{"n_mels": 64, "hop_length": 320, "encoder_activation": "relu", "encoder_dropout": 0.05, "text_encoder_layers": 10, "text_encoder_activation": "quick_gelu", "text_encoder_fused_qkv": false, "text_encoder_parallel_block": false, "lr": 0.0029, "eps": 1e-08, "steps": 15100, "lr_schedule": "step", "adamw_weight_decay_other_params": 0.05}
Rows from block 3 of the audio encoder of a small contrastive audio-text model, named by matrix and row number. Rows with one number belong to one channel. Each number is 500 + 50 x the weight over its row's rms, rounded and kept within 0 to 999. All counts start at 0. Numbers have three digits each. After the name is the row's rms in percent of the matrix's.
After each channel's rows are labels from the 100 clips, of 14976, where the channel reaches its highest value: "top examples" is what is common among them. Only what is clearly more common there than usual is listed. The data: synthesized solo parts of chorales (CocoChorales). In brackets: how many of the 100, against the usual share in percent.
# convs0: first 3x3 conv, stride 2 (encoder.blocks.3.convs.0.weight, 240x160x3x3, each kernel summed), inputs 108-159
# convs1: second 3x3 conv (encoder.blocks.3.convs.1.weight, 240x240x3x3, transposed, each kernel summed), outputs 120-179

convs0.74 094:541543447527576481563592442541410465538477502462506521549446516508501536488642469525626477480562535491485514505565571631490524552615438476552499506534504468
convs1.74 103:463496548460510502436495452520516577443476503486405513518396495473533609462396491449478529487508472542465585479517483561538483551431466419535510539523527479514460444464518466436447
top examples: cello (66 vs 10); note C4 (65 vs 10.8); note A#3 (40 vs 10.7); note A3 (30 vs 8.7)

convs0.177 105:492496539535459539501429473564566480602491546504464527472495572545585471525523566502549461485555517533564558392404495470457519557416491483465538517548456484
convs1.177 100:509464493536482441458500483511578473502531536496477486439508423496487515468485484408566466539428398452492574470534425527493501508407506465540525459541494431531556417533533525463517
top examples: note A3 (36 vs 8.7); note B3 (36 vs 9.6); note F3 (35 vs 3.8); note G3 (34 vs 6.3)

convs0.192 101:455557508492476480439472494473610430441503454487448533463457567394522461506536425429506604570448496481522448542432449437489453485490531453528495480486561529
convs1.192 093:497560505517556407517555484522436535465527449534547570551606449478530556480556470544397496506406378546518467476532486511478545514461365606507510499484480427463475535555505462445466
top examples: note C#4 (54 vs 12.2); note B3 (43 vs 9.6); note D#4 (39 vs 11.4); note F4 (25 vs 9.2)

convs0.88 093:460394429520479379501505515500508527511544502485540449457465487530586513481607522465546606539471525512545587514540521581575429494566394503430511422477367537
convs1.88 102:561504489471512535512428508549491548522453473465460439450440460441527538527521537373491450548525450481488606472434385507499523480447434445457544493417570491469485511523507454405481
top examples: violin (53 vs 13.6); note F5 (51 vs 8); note D#5 (31 vs 9.1)

convs0.48 111:604459541537506512522488541434491427468527365481707609554497433481527530496491451488445465502508451504516576515475450547472459463524462494426487496499490515
convs1.48 114:440508452500537408493484463471504454544408514424499504558467514535463456435390490510411451499472469475531498482500539563473518403461537461481504562576436537564411478551523425489523
top examples: violin (94 vs 13.6); note A#4 (50 vs 10.6); note B4 (26 vs 9.4); note A4 (25 vs 8.5)

convs0.221 100:434423528563520482501499505407525490531523511462565470535504483482416509497392570510444477503565480515470500527514569470526462508436590565523533512391510464
convs1.221 105:500455511469505536429437490486543448467529505473486440493520586545463598522509498564551491520539430551603494573443556506461356529535463529433374483437485483483425525557487463549518
top examples: violin (90 vs 13.6); note A#4 (45 vs 10.6)

convs0.65 100:514468576455476453547526508483532460407505503474539529456425553488466496390514632524375519422458489559541564528514564479474594474556393465460450507491438479
convs1.65 097:519521574459463431555497501542467443480492471511509439457564539497480511576434468486504520387555507546410474482445607525513520483417506503505528508586532421504525440555601508479535
top examples: note F3 (65 vs 3.8); note G3 (53 vs 6.3); tuba (45 vs 8.5); note G#3 (29 vs 8.3)

convs0.142 088:529545508534465572468502538499493482430438465416470468544473442476504446461529507526432400417564414544548498559519497522518446521583671466548471487560512525
convs1.142 094:555529549486555487464458448486490467493451540432533474428430433464415445406517456432517504550417490539458446537417408408502444566524583484535462448477426544467513450465514518559584
top examples: note A#4 (34 vs 10.6); note G#4 (33 vs 9)

convs0.211 092:529383508570516505561509504508453490570493583476544517522502454419513490586456490492519582529453485558550568512482536450423530515470516504463549494493469466
convs1.211 089:369560420482497472506363421516521470540435583471514492499444502620468495447469459475491526502474525479434547480470550431498490452577474527545444531609577487529608489576467474521483
top examples: note A3 (57 vs 8.7); tuba (39 vs 8.5); note G3 (31 vs 6.3)

convs0.166 105:449534491480466517517580452463450506464448544454487530518431482493473516487536534378699542458533427504482468435441566491549523490397572533596484516532463428
convs1.166 090:489532512550550506546493495539504515538464583429507520487470489484524441511491525620559474542486520541538480498376410457502454446548530511503457454520406429554487516435542499524513
top examples: violin (98 vs 13.6); note D#5 (41 vs 9.1); note F#5 (37 vs 7.1); note E5 (37 vs 7.7)

convs0.0 101:461530470347540534497509514497443483466470383430575497503464545519491533414478547474493562415586515487627516567495482465428609491488545489429443409558468508
convs1.0 104:535488437559557392508477565501494539505481506508549450448476510438557404457490477501488544471383437439588591520453456488560504459378554486500541592619554512519545440512507644515534
top examples: note A3 (42 vs 8.7); note D4 (40 vs 12.4); tuba (27 vs 8.5); cello (26 vs 10)

convs0.84 091:556637496547512489453497536478498457524541571540501553526421419480505474451455475506416413464514538481564484517504441516496468487470477533536410427488483593
convs1.84 090:470513572518487492495438505519486585437558520547518403503547415500477509497380560578460506448598534518470446513524475379419523493573481473509533470565437551442533534500555357524536
top examples: note A#4 (37 vs 10.6); violin (35 vs 13.6); note G#4 (27 vs 9); note C5 (27 vs 10.5)

convs0.18 106:494523471464467503536487504502518508499484446481560561524446492521512369402424554454545573396449521475563484489462416528538554562454412522473425528526472467
convs1.18 100:482462478461435527460564478446562560481539541483481441490430528489553466539574503582619532498562494560456460444511532533499481390482469414560605512507480431383536385406593511511497
top examples: note B3 (63 vs 9.6); note A3 (59 vs 8.7); note C#4 (48 vs 12.2); bassoon (47 vs 8.5)

convs0.147 101:490493443476439488481552396501563562520546526540441462481540509611482540439447512497547364480486523497516512494492465379538492635461457535443502484603508566
convs1.147 100:543532442524427444529468511538494562423463572469532484544431542503514420475425528417474576487444565471566522552462428473511489430509503468522506520444557528473492482473494456507451
top examples: note C#4 (53 vs 12.2); note B3 (29 vs 9.6); tuba (28 vs 8.5)

convs0.205 092:550470579523545534413518480516589485449442490551451532536500444445505428543593583484427565541458500566545565475496508493473551441493504576508487478393580518
convs1.205 093:445598516526472530487473502602435538427569591565588470501548505500467584604433481556529434504550486467490508418538530480519536530443461525577444448585473485545466502506470462542471
top examples: note A#4 (33 vs 10.6); note A3 (32 vs 8.7); note D4 (29 vs 12.4); note C5 (26 vs 10.5)

convs0.33 109:425450536607485508592409556547490406563511472522497423507479436499572514492586478491456460609470501544469516481453550584486488474534578459446486548565504498
convs1.33 104:549446506482535498398496505408460453429496520417458442498524547499505515541617468449589595567563505479487564535483472449508475446522478461460554515500464459461584516475421482569571
top examples: note A#3 (27 vs 10.7)

convs0.222 088:468471519577532554535612498445538549501484587440461462465513456461536407513449533569426530499508518515428495429472594410449493484464508521458490465439446502
convs1.222 097:524443465431478531459509548560453498540552491557528384539479438555511523478500468537478490508462388432548558488490435559527532567472440589471588602459600527350507503397466457552515
top examples: note C#4 (34 vs 12.2); note G#3 (33 vs 8.3); note A#3 (30 vs 10.7); note F4 (28 vs 9.2)

convs0.183 111:441516513505434535564445412498501492503581546549613481519540490455524536462434557607472532463520486431524518420458491456466539447468487434552538461548473530
convs1.183 105:465618374485546522605518452520494471463472399495523426496441515588453501495625470437601494448462535511519537551487519554504484472554488445557488475383565450561459614519533455476530
top examples: note E4 (51 vs 8.8); violin (48 vs 13.6); note E5 (32 vs 7.7); viola (32 vs 8.4)

convs0.227 097:453456500554575430476529564472461522574545413480501488559548513431543577541485564560461548453537499478495536418518524499517537563542549495522493425612488518
convs1.227 097:550502555454501435468453470507457552509510478413560419501528440480530551473483459422395528531546511489552525521480433417478487529455577595596427465552443447468506481490487501490521
top examples: note B3 (37 vs 9.6); note C#4 (29 vs 12.2); note F#3 (28 vs 4.9); note G#3 (26 vs 8.3)

convs0.198 096:406489520463537560463526419576476456419473459580474485568521555571445573500424496515529495563492499521483490525420535518501497460527456584439553493501490556
convs1.198 097:529494565403519514492509556505532499418546567512561473400560475514482518437528534462578498463444463546459481583426572537426438445545615424498543510497441522537498474434481524580512
top examples: note C4 (58 vs 10.8); note A#3 (41 vs 10.7); note G#4 (32 vs 9); note A#4 (28 vs 10.6)

convs0.50 101:423563526522473505498561516628551493470483557500567531417449505474522568505505453441595526492478541484469584492484577509488493464530488522481591449531472529
convs1.50 088:489539491478502452493532563516547536498582426556521550467409600540431506513534391496423620562570503519438441455553537572451432509538459459484546499426492541432531462516502517459481
top examples: note A#4 (38 vs 10.6); note G#4 (32 vs 9); note C5 (32 vs 10.5); note D#4 (30 vs 11.4)

convs0.46 100:460466440432483540530532406555473471461494500496596499533459482519484570470559545536497482434500558506530451405431459484373492554397510499531511500565509444
convs1.46 101:563480522469399501530499462394546510502444469517446588451443523528498395431564435555539459409481444486511491570567520555442512514397473528549564430414538563504528468589483621507390
top examples: note A3 (49 vs 8.7); note B3 (43 vs 9.6); bassoon (33 vs 8.5); note G3 (28 vs 6.3)

convs0.7 093:459442567563461495483586429508465480494529463447419482536478443595486435508568435514474438633563458456492500574472504518508450553539532544475514551518437540
convs1.7 100:476576497462527529501472571552490613522555519561499498475507492351478592461546542525515428577462507519531447476450552438464431503492550465496541515455517508415453552400507573501534
top examples: note C4 (56 vs 10.8); note A#3 (49 vs 10.7); note C#4 (37 vs 12.2); note D4 (35 vs 12.4)

convs0.27 097:510536571525510486491485574499523481478574560603475441548413483491613478486598493529479557542454485406491448555480456554494443512539462564398494561485430445
convs1.27 108:471490550482405413573442435536472572562473511506576537506400493481560531541430623491484403463568454521498500515463508519471553481415515566489461488522479499443457516484443464480456
top examples: violin (43 vs 13.6); note C4 (27 vs 10.8); note F#5 (26 vs 7.1)

convs0.169 095:479475522501396492547519506438465494516514480568463403518481408459488427426479469441427518455479544373506506508524462555481481450441464414537457542494449515
convs1.169 106:464520477550476389446575466579478562464513435554548455525497473536520497456421564526534455468501521488454529552531485461487538562465410533415475495544502521395510539488570477486489
top examples: trumpet (71 vs 8.1); note F5 (69 vs 8); note D#5 (35 vs 9.1)

convs0.162 090:478469465527480434504577521474519484526542444436442438463391385477478626530480445531488502416471513430433474557455511469543538467510497565570527511519401469
convs1.162 097:569505455449483567488429528477499486577456617555503561470553462539483581474471446545486563464340625484556495432479503418468575461485475559589502417465526545585478430456521436415472
top examples: note E4 (51 vs 8.8); cello (35 vs 10); note C#4 (35 vs 12.2); note C4 (29 vs 10.8)

convs0.225 098:483606546453466537494417533491402484542527499431425463450476559442455597440474581587534501519458508482542519586545431509549513505437488492500479531559567466
convs1.225 098:358496507527540466507550542447516537529520590507629532615548506586583509499566530509526513621576390516473548460563484479427567471508508615525480454439449548472472409545434604511511
top examples: trumpet (36 vs 8.1); note A#3 (29 vs 10.7); note G#3 (27 vs 8.3)

convs0.143 104:521442419498398553471484520443554479602525587450511564385509600501513529479553525424452550486529511506499579481442522517388560465464510524486527521568560552
convs1.143 093:545459506507465464487446484524441449535505475481442396442575505430397580448530498442433475481424458519449554542476354459457559416509501520477457499452445480380473416519485451546547
top examples: note C4 (79 vs 10.8); note C#4 (63 vs 12.2); note A#3 (59 vs 10.7); bassoon (53 vs 8.5)

convs0.187 095:520561551538478548573500406457518471585529514465541551673476423524503582497451528540507522558486447447461570477486466550555457460609458464499541494495532423
convs1.187 087:501450466503481476541584446447517421450567488455420610526514501473485404551410560569486493490480542502474501429549501471508514607529448500507451437538544455488441468457569572562511
top examples: note A3 (66 vs 8.7); tuba (57 vs 8.5); note G3 (52 vs 6.3); note D4 (33 vs 12.4)

convs0.24 098:516506511508523585509459555444595387465462529442489516524511481450434452505550452435428567570449525550522556428553551553430530436479476406393568465470422618
convs1.24 100:510547463512498551468465483550497607472486445581565514523427460416530449497421529552516479523409484520484473414519530473544462497516404528525491474505507549495513520503536397536486
top examples: note A3 (38 vs 8.7); tuba (30 vs 8.5)

convs0.195 090:410533538428482505552512636532615529509508506527407519481454477476543529615458500486481588473559430495518616476486537411484529415472468519510531540486478488
convs1.195 092:458503538528468569496506531518452502511442427441555408442544407444583532494536533575508563584520567501450469480505400469538536529378457462496519570495517464464514526456523356548493
top examples: note C#4 (40 vs 12.2); cello (39 vs 10); note F#3 (28 vs 4.9); note D3 (25 vs 2.4)

convs0.97 091:557531504477542452506440485456529449468502508483433504503445541476463523552556481507480597599414471500569474507485451420459563544491493539463531477527565451
convs1.97 096:571467495498494552517556483532460538457542461520475477518499512504531578502571546530494559562435486504585555454605531461440536470504452467536455415535414534518531637475489430511453
top examples: note C#4 (35 vs 12.2); note F5 (29 vs 8); note G#3 (27 vs 8.3)

convs0.228 094:561459534593514375465454536518554507544441505478505431514461536549519550392579488506440522495431489487459530512488529492485644524513432449478437494593484455
convs1.228 099:495466566585556503501474539471565445529521548557461504448536525461462510461492455524489479521552498526487456406511495566572504505464563480502480540559547472536507436396544508475541
top examples: note F3 (45 vs 3.8); note G3 (40 vs 6.3); tuba (36 vs 8.5); note C4 (33 vs 10.8)

convs0.234 090:500513441516473569533513564479519511588552543475507434519495514594537473407489464433465443548488521498445484487403459567488496473475446425418498446479482508
convs1.234 092:573544562485474584517489485531528569504493512482475529437520525446503458442480604556451446469477512458516561467539576492410467431583515501483464422404588503520501548538538516463496
top examples: note C#4 (51 vs 12.2); note A#3 (28 vs 10.7); tuba (27 vs 8.5); note G#3 (26 vs 8.3)

convs0.1 096:376438526495405450501503435508530511576582546503508520484405653484446526533498412426534572496481513502488444532499526476444517455445442461657482600467520524
convs1.1 102:547492491430525415533524436541563560522459538502483464439536505443487457447564539455458569453448405538497467566456412513562578450481420510459517582468541492481569478523544411451483
top examples: trumpet (90 vs 8.1); note F5 (52 vs 8); note G5 (49 vs 6.4); note E5 (42 vs 7.7)

convs0.148 101:460456508583512501542423546531572547556553420483495563517469462570493492486463479501534472485511531471550466537459507420469568503422504437512548473462428481
convs1.148 091:592488423559446531592447519619440513523571545427572560531574499502460461446400515490429537479496560467394456509473500481527430489436535421466574478532368443485454498599558541552462
top examples: note A#3 (32 vs 10.7); tuba (26 vs 8.5)

convs0.17 102:527457479504455438513552635447455524454482551410477493443428461559405535438477470474495515391467496458545549531538538381495455520522518516442500443504529530
convs1.17 096:382558470465502555498511470494474409624498521520551483482587388488518518512572409523368506455541457586383497446490493476525520525527469416498429539503467524542385490498450486456411
top examples: cello (82 vs 10); note A#3 (64 vs 10.7); note G#3 (59 vs 8.3); note C#4 (53 vs 12.2)

convs0.59 095:532445512549488513415484534443498513503545547421515428451538549557553457528597595437518478449478497540435524565500547474506545442506486435412508480533522504
convs1.59 102:545530429508474517448435481498460429529498443514549579498429516493432543483513511545398482540466447473473488434538474388420532500509500480480502443455487492461535571454503421512526
top examples: note C#4 (39 vs 12.2); note B3 (27 vs 9.6)

convs0.128 104:447579520457503500380518502514492560482556464456524562468395537517437473492488507482447466480512465493523466537447480481463467358521503470513447550607548511
convs1.128 097:450505542544500412509443480500375491429466463508561540515529581528497528506557558485598520458577458439463554501412597443507501481490436509512486449457570498432507500518495428519469
top examples: trumpet (100 vs 8.1); note F5 (48 vs 8); note G5 (43 vs 6.4); note E5 (37 vs 7.7)

convs0.236 099:503610443538468490521486632510490643503509484510464548496426492553515473427555512396455483524524480440511484521431572496508422385556505529488556467410513459
convs1.236 097:420450506495439479454444538474471544550448557509515621572440540459639545463483395562390458513448465554535434503443537496435433510512469533504411444583508542503431445429599546505448
top examples: note A3 (33 vs 8.7); note D#4 (29 vs 11.4); bassoon (28 vs 8.5)