Rows from block 4 of the audio encoder of a small contrastive audio-text model, named by matrix and row number. Rows with one number belong to one channel. Each number is 200 + 20 x the weight over its row's rms, rounded and kept within 0 to 999. All counts start at 0.
Before each channel's rows are labels from the 100 clips, of 14976, where the channel reaches its highest value: "top examples" is what is common among them. Only what is clearly more common there than usual is listed. The data: synthesized solo parts of chorales (CocoChorales). In brackets: how many of the 100.
# convs0: first 3x3 conv (encoder.blocks.4.convs.0.weight, 240x240x3x3, each kernel summed), inputs 120-239
# convs1: second 3x3 conv (encoder.blocks.4.convs.1.weight, 240x240x3x3, transposed, each kernel summed), outputs 120-239

top examples: note D4 (46); note D#4 (29); note A#3 (27)
convs0.99,181,217,198,193,216,222,207,185,194,185,212,212,184,202,191,162,199,197,192,220,203,181,215,199,189,206,203,200,179,192,217,216,183,172,192,218,239,193,194,227,195,190,154,166,235,206,206,184,201,183,202,222,211,213,200,199,227,211,251,197,227,188,178,219,174,184,217,168,188,206,194,188,197,201,211,205,171,205,220,241,188,187,218,232,206,209,197,225,209,223,208,203,225,212,171,157,195,208,216,215,195,176,205,185,202,192,232,248,212,181,202,162,191,158,231,188,188,195,216,171
convs1.99,208,185,173,185,232,236,202,230,192,213,246,193,202,234,203,208,185,228,181,204,193,229,208,228,162,194,195,188,192,206,178,201,197,229,219,191,197,220,221,213,158,206,177,180,204,185,211,211,192,179,170,168,195,203,244,183,212,205,160,194,169,192,169,211,193,209,199,192,194,198,241,214,217,227,182,181,187,189,181,210,164,200,183,215,200,210,187,194,201,221,204,200,203,185,195,178,232,210,177,214,207,205,186,196,197,196,200,219,157,202,197,215,208,206,202,194,197,184,225,224

top examples: note A#4 (78); note G#4 (76); oboe (29)
convs0.189,212,174,193,179,192,244,199,227,192,231,215,237,177,197,214,177,165,204,187,229,195,215,168,231,215,241,202,179,213,194,212,190,224,225,212,166,179,182,251,194,204,234,197,219,183,201,194,190,182,199,183,195,202,191,240,193,216,213,188,171,227,182,197,201,226,185,203,240,177,241,187,187,178,199,212,185,210,197,216,204,177,185,209,201,213,234,213,207,178,189,185,198,222,161,219,196,205,230,179,208,233,202,208,190,228,159,181,171,182,234,188,222,188,205,196,203,198,211,202,234
convs1.189,199,170,193,196,194,217,180,206,197,228,232,194,182,190,200,201,229,197,214,190,217,180,195,217,216,193,180,203,150,220,200,189,214,204,184,204,186,186,179,187,216,198,237,174,217,220,226,191,214,243,201,218,189,146,221,156,170,178,200,223,182,176,200,187,189,216,198,184,167,188,171,196,185,228,166,218,170,225,195,200,220,232,200,210,186,206,162,164,172,196,199,164,211,178,215,169,195,195,221,190,224,182,217,182,200,223,181,173,224,146,200,161,192,204,168,183,163,210,187,179

top examples: note A#4 (51); note C5 (27)
convs0.212,182,188,211,188,181,190,249,203,178,192,185,206,200,194,197,196,219,198,218,193,199,173,218,216,238,166,163,206,199,190,211,202,232,183,211,211,220,218,200,196,172,211,212,206,209,195,173,184,190,162,192,185,189,210,208,191,215,203,178,206,185,211,183,217,239,208,206,229,178,219,200,197,191,193,187,201,177,224,208,167,206,176,220,190,150,193,184,196,190,200,190,222,197,173,147,193,192,192,188,209,190,225,199,199,205,196,172,203,206,211,219,187,209,159,191,208,238,180,212,193
convs1.212,239,145,189,189,196,200,215,203,198,212,182,206,233,171,162,228,144,181,224,188,202,202,215,187,201,221,228,216,183,192,206,201,175,175,217,171,190,222,189,191,186,221,174,195,183,191,198,209,189,193,185,195,180,188,223,222,222,172,193,210,152,199,187,215,183,193,230,185,194,190,212,196,215,201,181,220,217,189,208,181,206,207,141,207,187,211,209,222,214,203,214,189,185,223,210,211,203,183,171,237,179,213,205,205,207,183,214,196,238,235,184,205,170,179,182,189,230,185,219,185

top examples: note D4 (86); note C4 (63); note A#3 (48); note D#4 (44)
convs0.81,194,196,198,194,162,219,200,192,179,202,215,193,229,216,206,195,213,181,188,235,170,156,196,181,229,227,197,216,186,207,185,177,158,190,206,204,179,224,189,172,218,198,206,186,194,193,211,213,211,187,224,165,176,249,226,214,213,166,226,218,209,208,204,171,217,241,222,211,218,195,219,171,204,183,178,200,191,183,201,191,190,215,217,231,207,172,177,200,186,162,217,206,198,201,219,213,163,197,173,218,169,210,165,180,212,215,213,173,250,225,211,200,193,135,188,196,156,158,207,184
convs1.81,194,211,194,192,219,201,194,216,178,215,200,198,217,203,225,192,222,208,175,196,199,192,218,177,188,206,175,209,186,177,174,182,208,161,206,195,183,261,172,201,188,205,171,170,194,193,176,230,230,191,200,162,179,216,199,194,230,225,198,200,208,194,239,181,238,188,198,175,229,222,183,190,183,217,205,169,207,204,234,183,197,204,222,199,193,224,191,193,165,176,187,189,207,209,216,233,180,203,176,210,220,210,186,195,207,193,188,194,216,194,208,190,201,208,192,180,171,196,222,213

top examples: tuba (37); cello (36); note G3 (33); note D3 (32)
convs0.191,188,198,185,201,206,219,211,193,221,168,165,198,211,221,208,204,227,196,201,166,194,225,208,196,229,204,181,208,235,155,195,193,202,201,206,220,162,197,180,221,172,230,183,178,222,186,229,207,154,186,197,204,208,179,196,189,194,195,193,202,177,186,227,200,209,235,199,179,176,234,212,195,192,190,193,183,219,192,201,206,184,191,234,210,160,211,204,206,181,174,224,228,243,197,184,203,207,169,232,167,199,200,205,214,195,181,219,187,221,181,218,178,200,193,186,228,204,196,202,188
convs1.191,214,203,243,160,238,210,210,228,190,185,231,221,223,191,188,182,207,183,189,188,211,206,220,224,155,215,163,211,236,213,203,219,194,176,257,161,199,190,215,171,188,186,188,185,211,201,213,188,210,207,237,223,209,197,224,213,196,173,195,189,188,196,196,191,192,178,204,212,223,194,187,192,213,205,187,179,160,187,184,198,163,220,226,175,189,196,210,202,181,185,229,184,245,165,192,186,198,214,202,219,174,199,207,169,221,173,167,224,182,196,188,194,200,190,177,197,206,243,221,166

top examples: tuba (39); note B3 (34); note A3 (30)
convs0.47,220,182,188,226,181,158,210,191,183,209,220,225,197,196,204,197,161,189,230,221,218,180,248,192,166,198,167,169,195,195,183,198,202,195,237,199,176,206,202,202,194,205,201,183,213,220,174,209,200,185,186,182,171,172,171,205,174,212,204,176,164,203,210,184,183,207,181,180,169,210,209,211,224,215,192,208,211,222,206,195,187,199,143,228,235,158,209,211,184,187,191,188,213,204,180,194,222,204,183,188,186,202,217,199,178,166,217,171,220,203,211,224,205,178,212,206,212,203,233,200
convs1.47,209,202,192,176,206,214,181,194,202,151,212,204,214,192,158,213,196,186,197,183,199,206,195,187,181,170,173,227,209,205,174,170,249,216,197,179,174,204,186,182,216,190,183,209,217,217,184,211,223,194,210,220,192,210,203,196,210,206,207,211,200,186,190,208,187,188,186,217,213,192,179,175,199,206,180,183,188,198,246,184,163,198,192,198,199,189,208,203,181,222,255,181,201,223,201,174,194,179,176,211,176,167,192,186,227,186,199,239,161,232,190,200,197,208,170,192,186,177,184,186

top examples: note D4 (60); trombone (50); note E4 (47); note C4 (46)
convs0.142,202,226,228,209,221,220,173,200,182,209,195,219,185,142,196,175,259,170,221,168,211,196,179,158,211,181,191,173,221,189,182,174,232,230,195,167,220,205,214,185,225,194,181,183,167,203,194,207,202,221,214,212,212,203,208,216,253,223,203,212,198,168,186,222,214,211,178,156,191,204,188,184,194,235,207,206,211,222,206,227,233,217,205,198,217,195,214,230,187,186,232,203,227,188,202,143,207,191,187,224,164,228,180,250,206,208,221,188,175,203,201,174,190,185,174,211,204,190,208,163
convs1.142,182,168,206,199,181,197,169,200,182,200,206,224,196,185,190,188,177,181,197,217,206,160,186,200,218,188,225,212,210,201,187,182,210,185,190,194,224,165,211,174,148,225,193,201,206,204,207,175,176,175,204,185,194,199,253,196,195,200,195,193,204,173,226,200,213,194,176,226,245,211,170,203,179,188,211,154,206,180,203,190,203,202,205,177,200,172,203,186,221,171,211,204,228,192,156,213,216,196,228,135,197,200,192,181,212,194,168,168,193,203,198,190,213,223,225,192,216,184,217,180

top examples: note A#4 (42); note G#4 (36); note C5 (26)
convs0.42,202,206,196,174,195,236,184,190,189,212,218,177,203,197,206,233,212,184,207,152,215,168,191,185,207,196,224,215,160,198,205,234,177,212,219,204,195,219,183,187,250,195,192,230,197,172,207,233,216,198,180,179,222,192,203,201,209,212,244,202,222,220,193,171,184,222,187,174,237,193,224,193,181,177,212,201,213,201,206,198,159,188,243,199,174,206,234,218,182,190,192,182,229,171,228,216,214,169,223,188,204,198,198,171,153,215,176,195,194,215,209,210,246,241,217,226,190,177,198,174
convs1.42,190,208,209,213,207,199,170,194,189,191,169,202,184,227,198,206,240,192,213,191,200,179,190,182,204,216,183,203,233,237,185,180,229,212,151,191,170,203,165,194,215,210,224,179,202,194,175,227,170,185,228,218,181,203,215,213,159,188,207,183,185,189,204,208,208,184,245,210,207,194,187,239,163,221,203,198,212,189,187,217,193,195,167,240,191,217,207,187,191,189,180,161,199,189,210,210,217,197,182,183,211,213,195,199,179,202,214,215,208,167,230,249,234,237,175,211,197,239,202,191

top examples: note D4 (67); viola (60); note F#4 (44); note E4 (36)
convs0.49,201,189,195,191,185,190,216,183,184,188,183,241,184,187,208,204,151,219,189,234,201,198,210,210,216,198,267,188,227,208,242,198,184,187,193,175,212,210,190,212,173,196,205,201,194,182,198,205,210,226,222,222,187,207,199,224,196,177,193,164,213,155,206,212,194,220,197,213,197,199,191,214,205,212,187,231,172,198,167,200,249,193,182,199,192,165,183,193,173,209,208,181,196,204,211,223,187,209,176,202,189,198,192,204,199,172,186,236,176,192,218,182,239,182,202,209,211,201,197,171
convs1.49,203,205,200,202,185,214,208,216,222,204,182,249,196,195,197,186,214,201,222,173,199,164,232,166,176,166,242,180,195,219,199,216,229,180,186,186,193,152,192,187,200,201,172,165,219,166,172,201,195,205,201,206,254,194,218,209,189,182,210,186,194,193,194,199,192,152,209,208,204,180,181,193,212,146,202,176,197,192,201,187,177,190,241,149,190,196,177,185,162,183,177,198,218,194,195,172,192,214,175,187,200,196,174,199,238,179,194,209,181,194,184,195,219,201,185,166,198,208,167,213

top examples: note A#4 (41); note C5 (36); note G#4 (32); note F#4 (26)
convs0.199,233,195,195,185,236,225,210,178,213,207,182,202,207,213,186,203,171,185,189,208,174,129,195,179,183,199,172,199,231,227,197,222,243,161,218,215,200,233,168,176,202,184,210,199,210,185,167,225,217,200,168,224,217,186,178,196,190,210,238,222,177,171,229,190,180,189,178,183,209,208,186,207,180,226,218,216,202,199,202,203,215,187,180,187,196,219,178,208,167,185,222,173,174,211,187,229,217,211,211,189,212,180,190,174,190,195,198,194,197,183,203,212,188,215,209,200,216,238,216,207
convs1.199,209,182,229,212,206,216,202,218,238,208,188,195,238,247,203,211,174,210,205,191,190,220,225,200,184,206,184,210,170,167,210,210,193,200,209,207,185,214,170,201,190,164,225,230,214,189,179,228,230,206,196,219,214,208,223,184,211,177,190,212,185,230,194,227,197,196,239,147,174,188,193,192,206,235,212,236,215,217,187,180,186,158,196,182,204,228,200,178,187,158,204,173,186,218,203,202,207,191,191,222,211,167,209,196,160,219,205,218,203,189,175,222,230,205,202,180,240,195,196,207

top examples: tuba (35); note A3 (30); note C4 (30); note A#3 (29)
convs0.171,188,214,212,231,205,217,179,192,173,181,206,195,207,176,200,186,189,186,228,162,171,194,201,209,216,159,213,205,187,217,200,208,221,168,185,202,225,187,193,225,195,202,189,201,187,175,172,206,183,215,203,166,194,190,196,250,210,255,209,218,214,167,190,170,185,173,195,192,221,185,206,195,244,213,183,235,219,196,262,202,217,178,187,162,206,194,204,209,202,165,181,170,191,194,174,193,173,186,187,179,177,180,156,193,196,204,225,216,198,178,254,211,196,197,182,186,212,195,184,200
convs1.171,214,202,227,195,202,209,181,172,171,196,203,224,213,193,201,180,216,193,218,188,230,198,222,216,236,187,188,217,186,210,196,149,224,215,190,180,207,204,232,187,161,176,192,193,203,203,159,173,198,189,202,211,230,207,208,201,204,223,192,180,133,193,197,209,210,157,204,225,205,206,187,210,212,181,192,200,225,177,202,202,209,172,222,158,219,189,217,197,181,178,183,191,159,206,219,193,205,228,203,206,187,203,215,183,223,211,175,205,177,170,207,174,202,163,176,179,193,203,200,196

top examples: note A#4 (36); note C5 (28)
convs0.89,201,177,177,189,203,193,234,206,233,195,205,212,239,176,171,244,201,190,197,170,166,191,210,191,226,194,158,178,175,193,187,177,181,218,161,175,221,206,232,173,218,225,212,211,190,196,162,225,214,175,194,173,220,212,209,211,231,182,182,205,180,192,172,190,190,202,200,184,188,213,206,216,210,227,177,173,215,193,189,178,206,204,209,214,232,187,190,214,174,193,181,182,189,221,204,191,200,194,221,186,180,180,161,206,192,201,206,180,216,169,199,189,212,230,188,178,203,227,220,211
convs1.89,190,179,166,209,192,231,187,207,191,176,187,152,206,158,224,187,223,198,192,238,217,184,234,188,240,241,204,242,198,235,207,194,218,190,190,217,224,222,200,173,178,228,178,196,183,200,214,189,203,191,208,196,179,219,180,229,221,209,178,178,173,219,209,190,196,180,229,225,186,209,198,185,154,165,202,202,189,158,184,170,195,224,201,178,189,209,213,207,190,186,197,199,230,177,200,196,212,204,210,175,194,193,205,169,194,201,244,210,211,197,197,219,205,211,216,227,226,196,174,203

top examples: tuba (60); note D3 (48); note A3 (42); note G3 (40)
convs0.74,173,215,203,182,175,195,199,187,201,208,200,166,205,234,173,220,189,205,185,190,177,221,183,173,196,227,156,199,192,220,197,163,224,220,158,212,166,191,182,216,228,193,187,195,187,181,190,186,228,193,218,159,166,196,152,219,185,183,179,166,162,190,209,198,160,179,201,216,196,245,216,204,199,200,194,226,218,197,187,164,184,187,212,231,200,179,194,169,194,205,146,210,208,201,193,182,227,231,219,195,170,181,226,196,195,161,200,194,184,170,241,183,191,220,193,201,184,194,201,204
convs1.74,168,211,165,162,200,208,234,212,223,193,220,160,193,229,205,196,208,203,195,216,194,213,179,179,175,186,171,217,199,204,180,245,197,212,187,193,192,202,226,207,226,218,226,206,199,180,174,241,246,249,222,186,221,203,237,200,153,193,206,209,203,194,237,219,203,142,180,199,177,204,196,190,196,174,192,185,184,193,190,198,202,198,259,190,160,181,179,212,220,177,202,210,185,203,211,173,201,238,181,186,211,218,185,235,211,205,239,203,181,214,218,200,189,190,193,229,205,196,195,197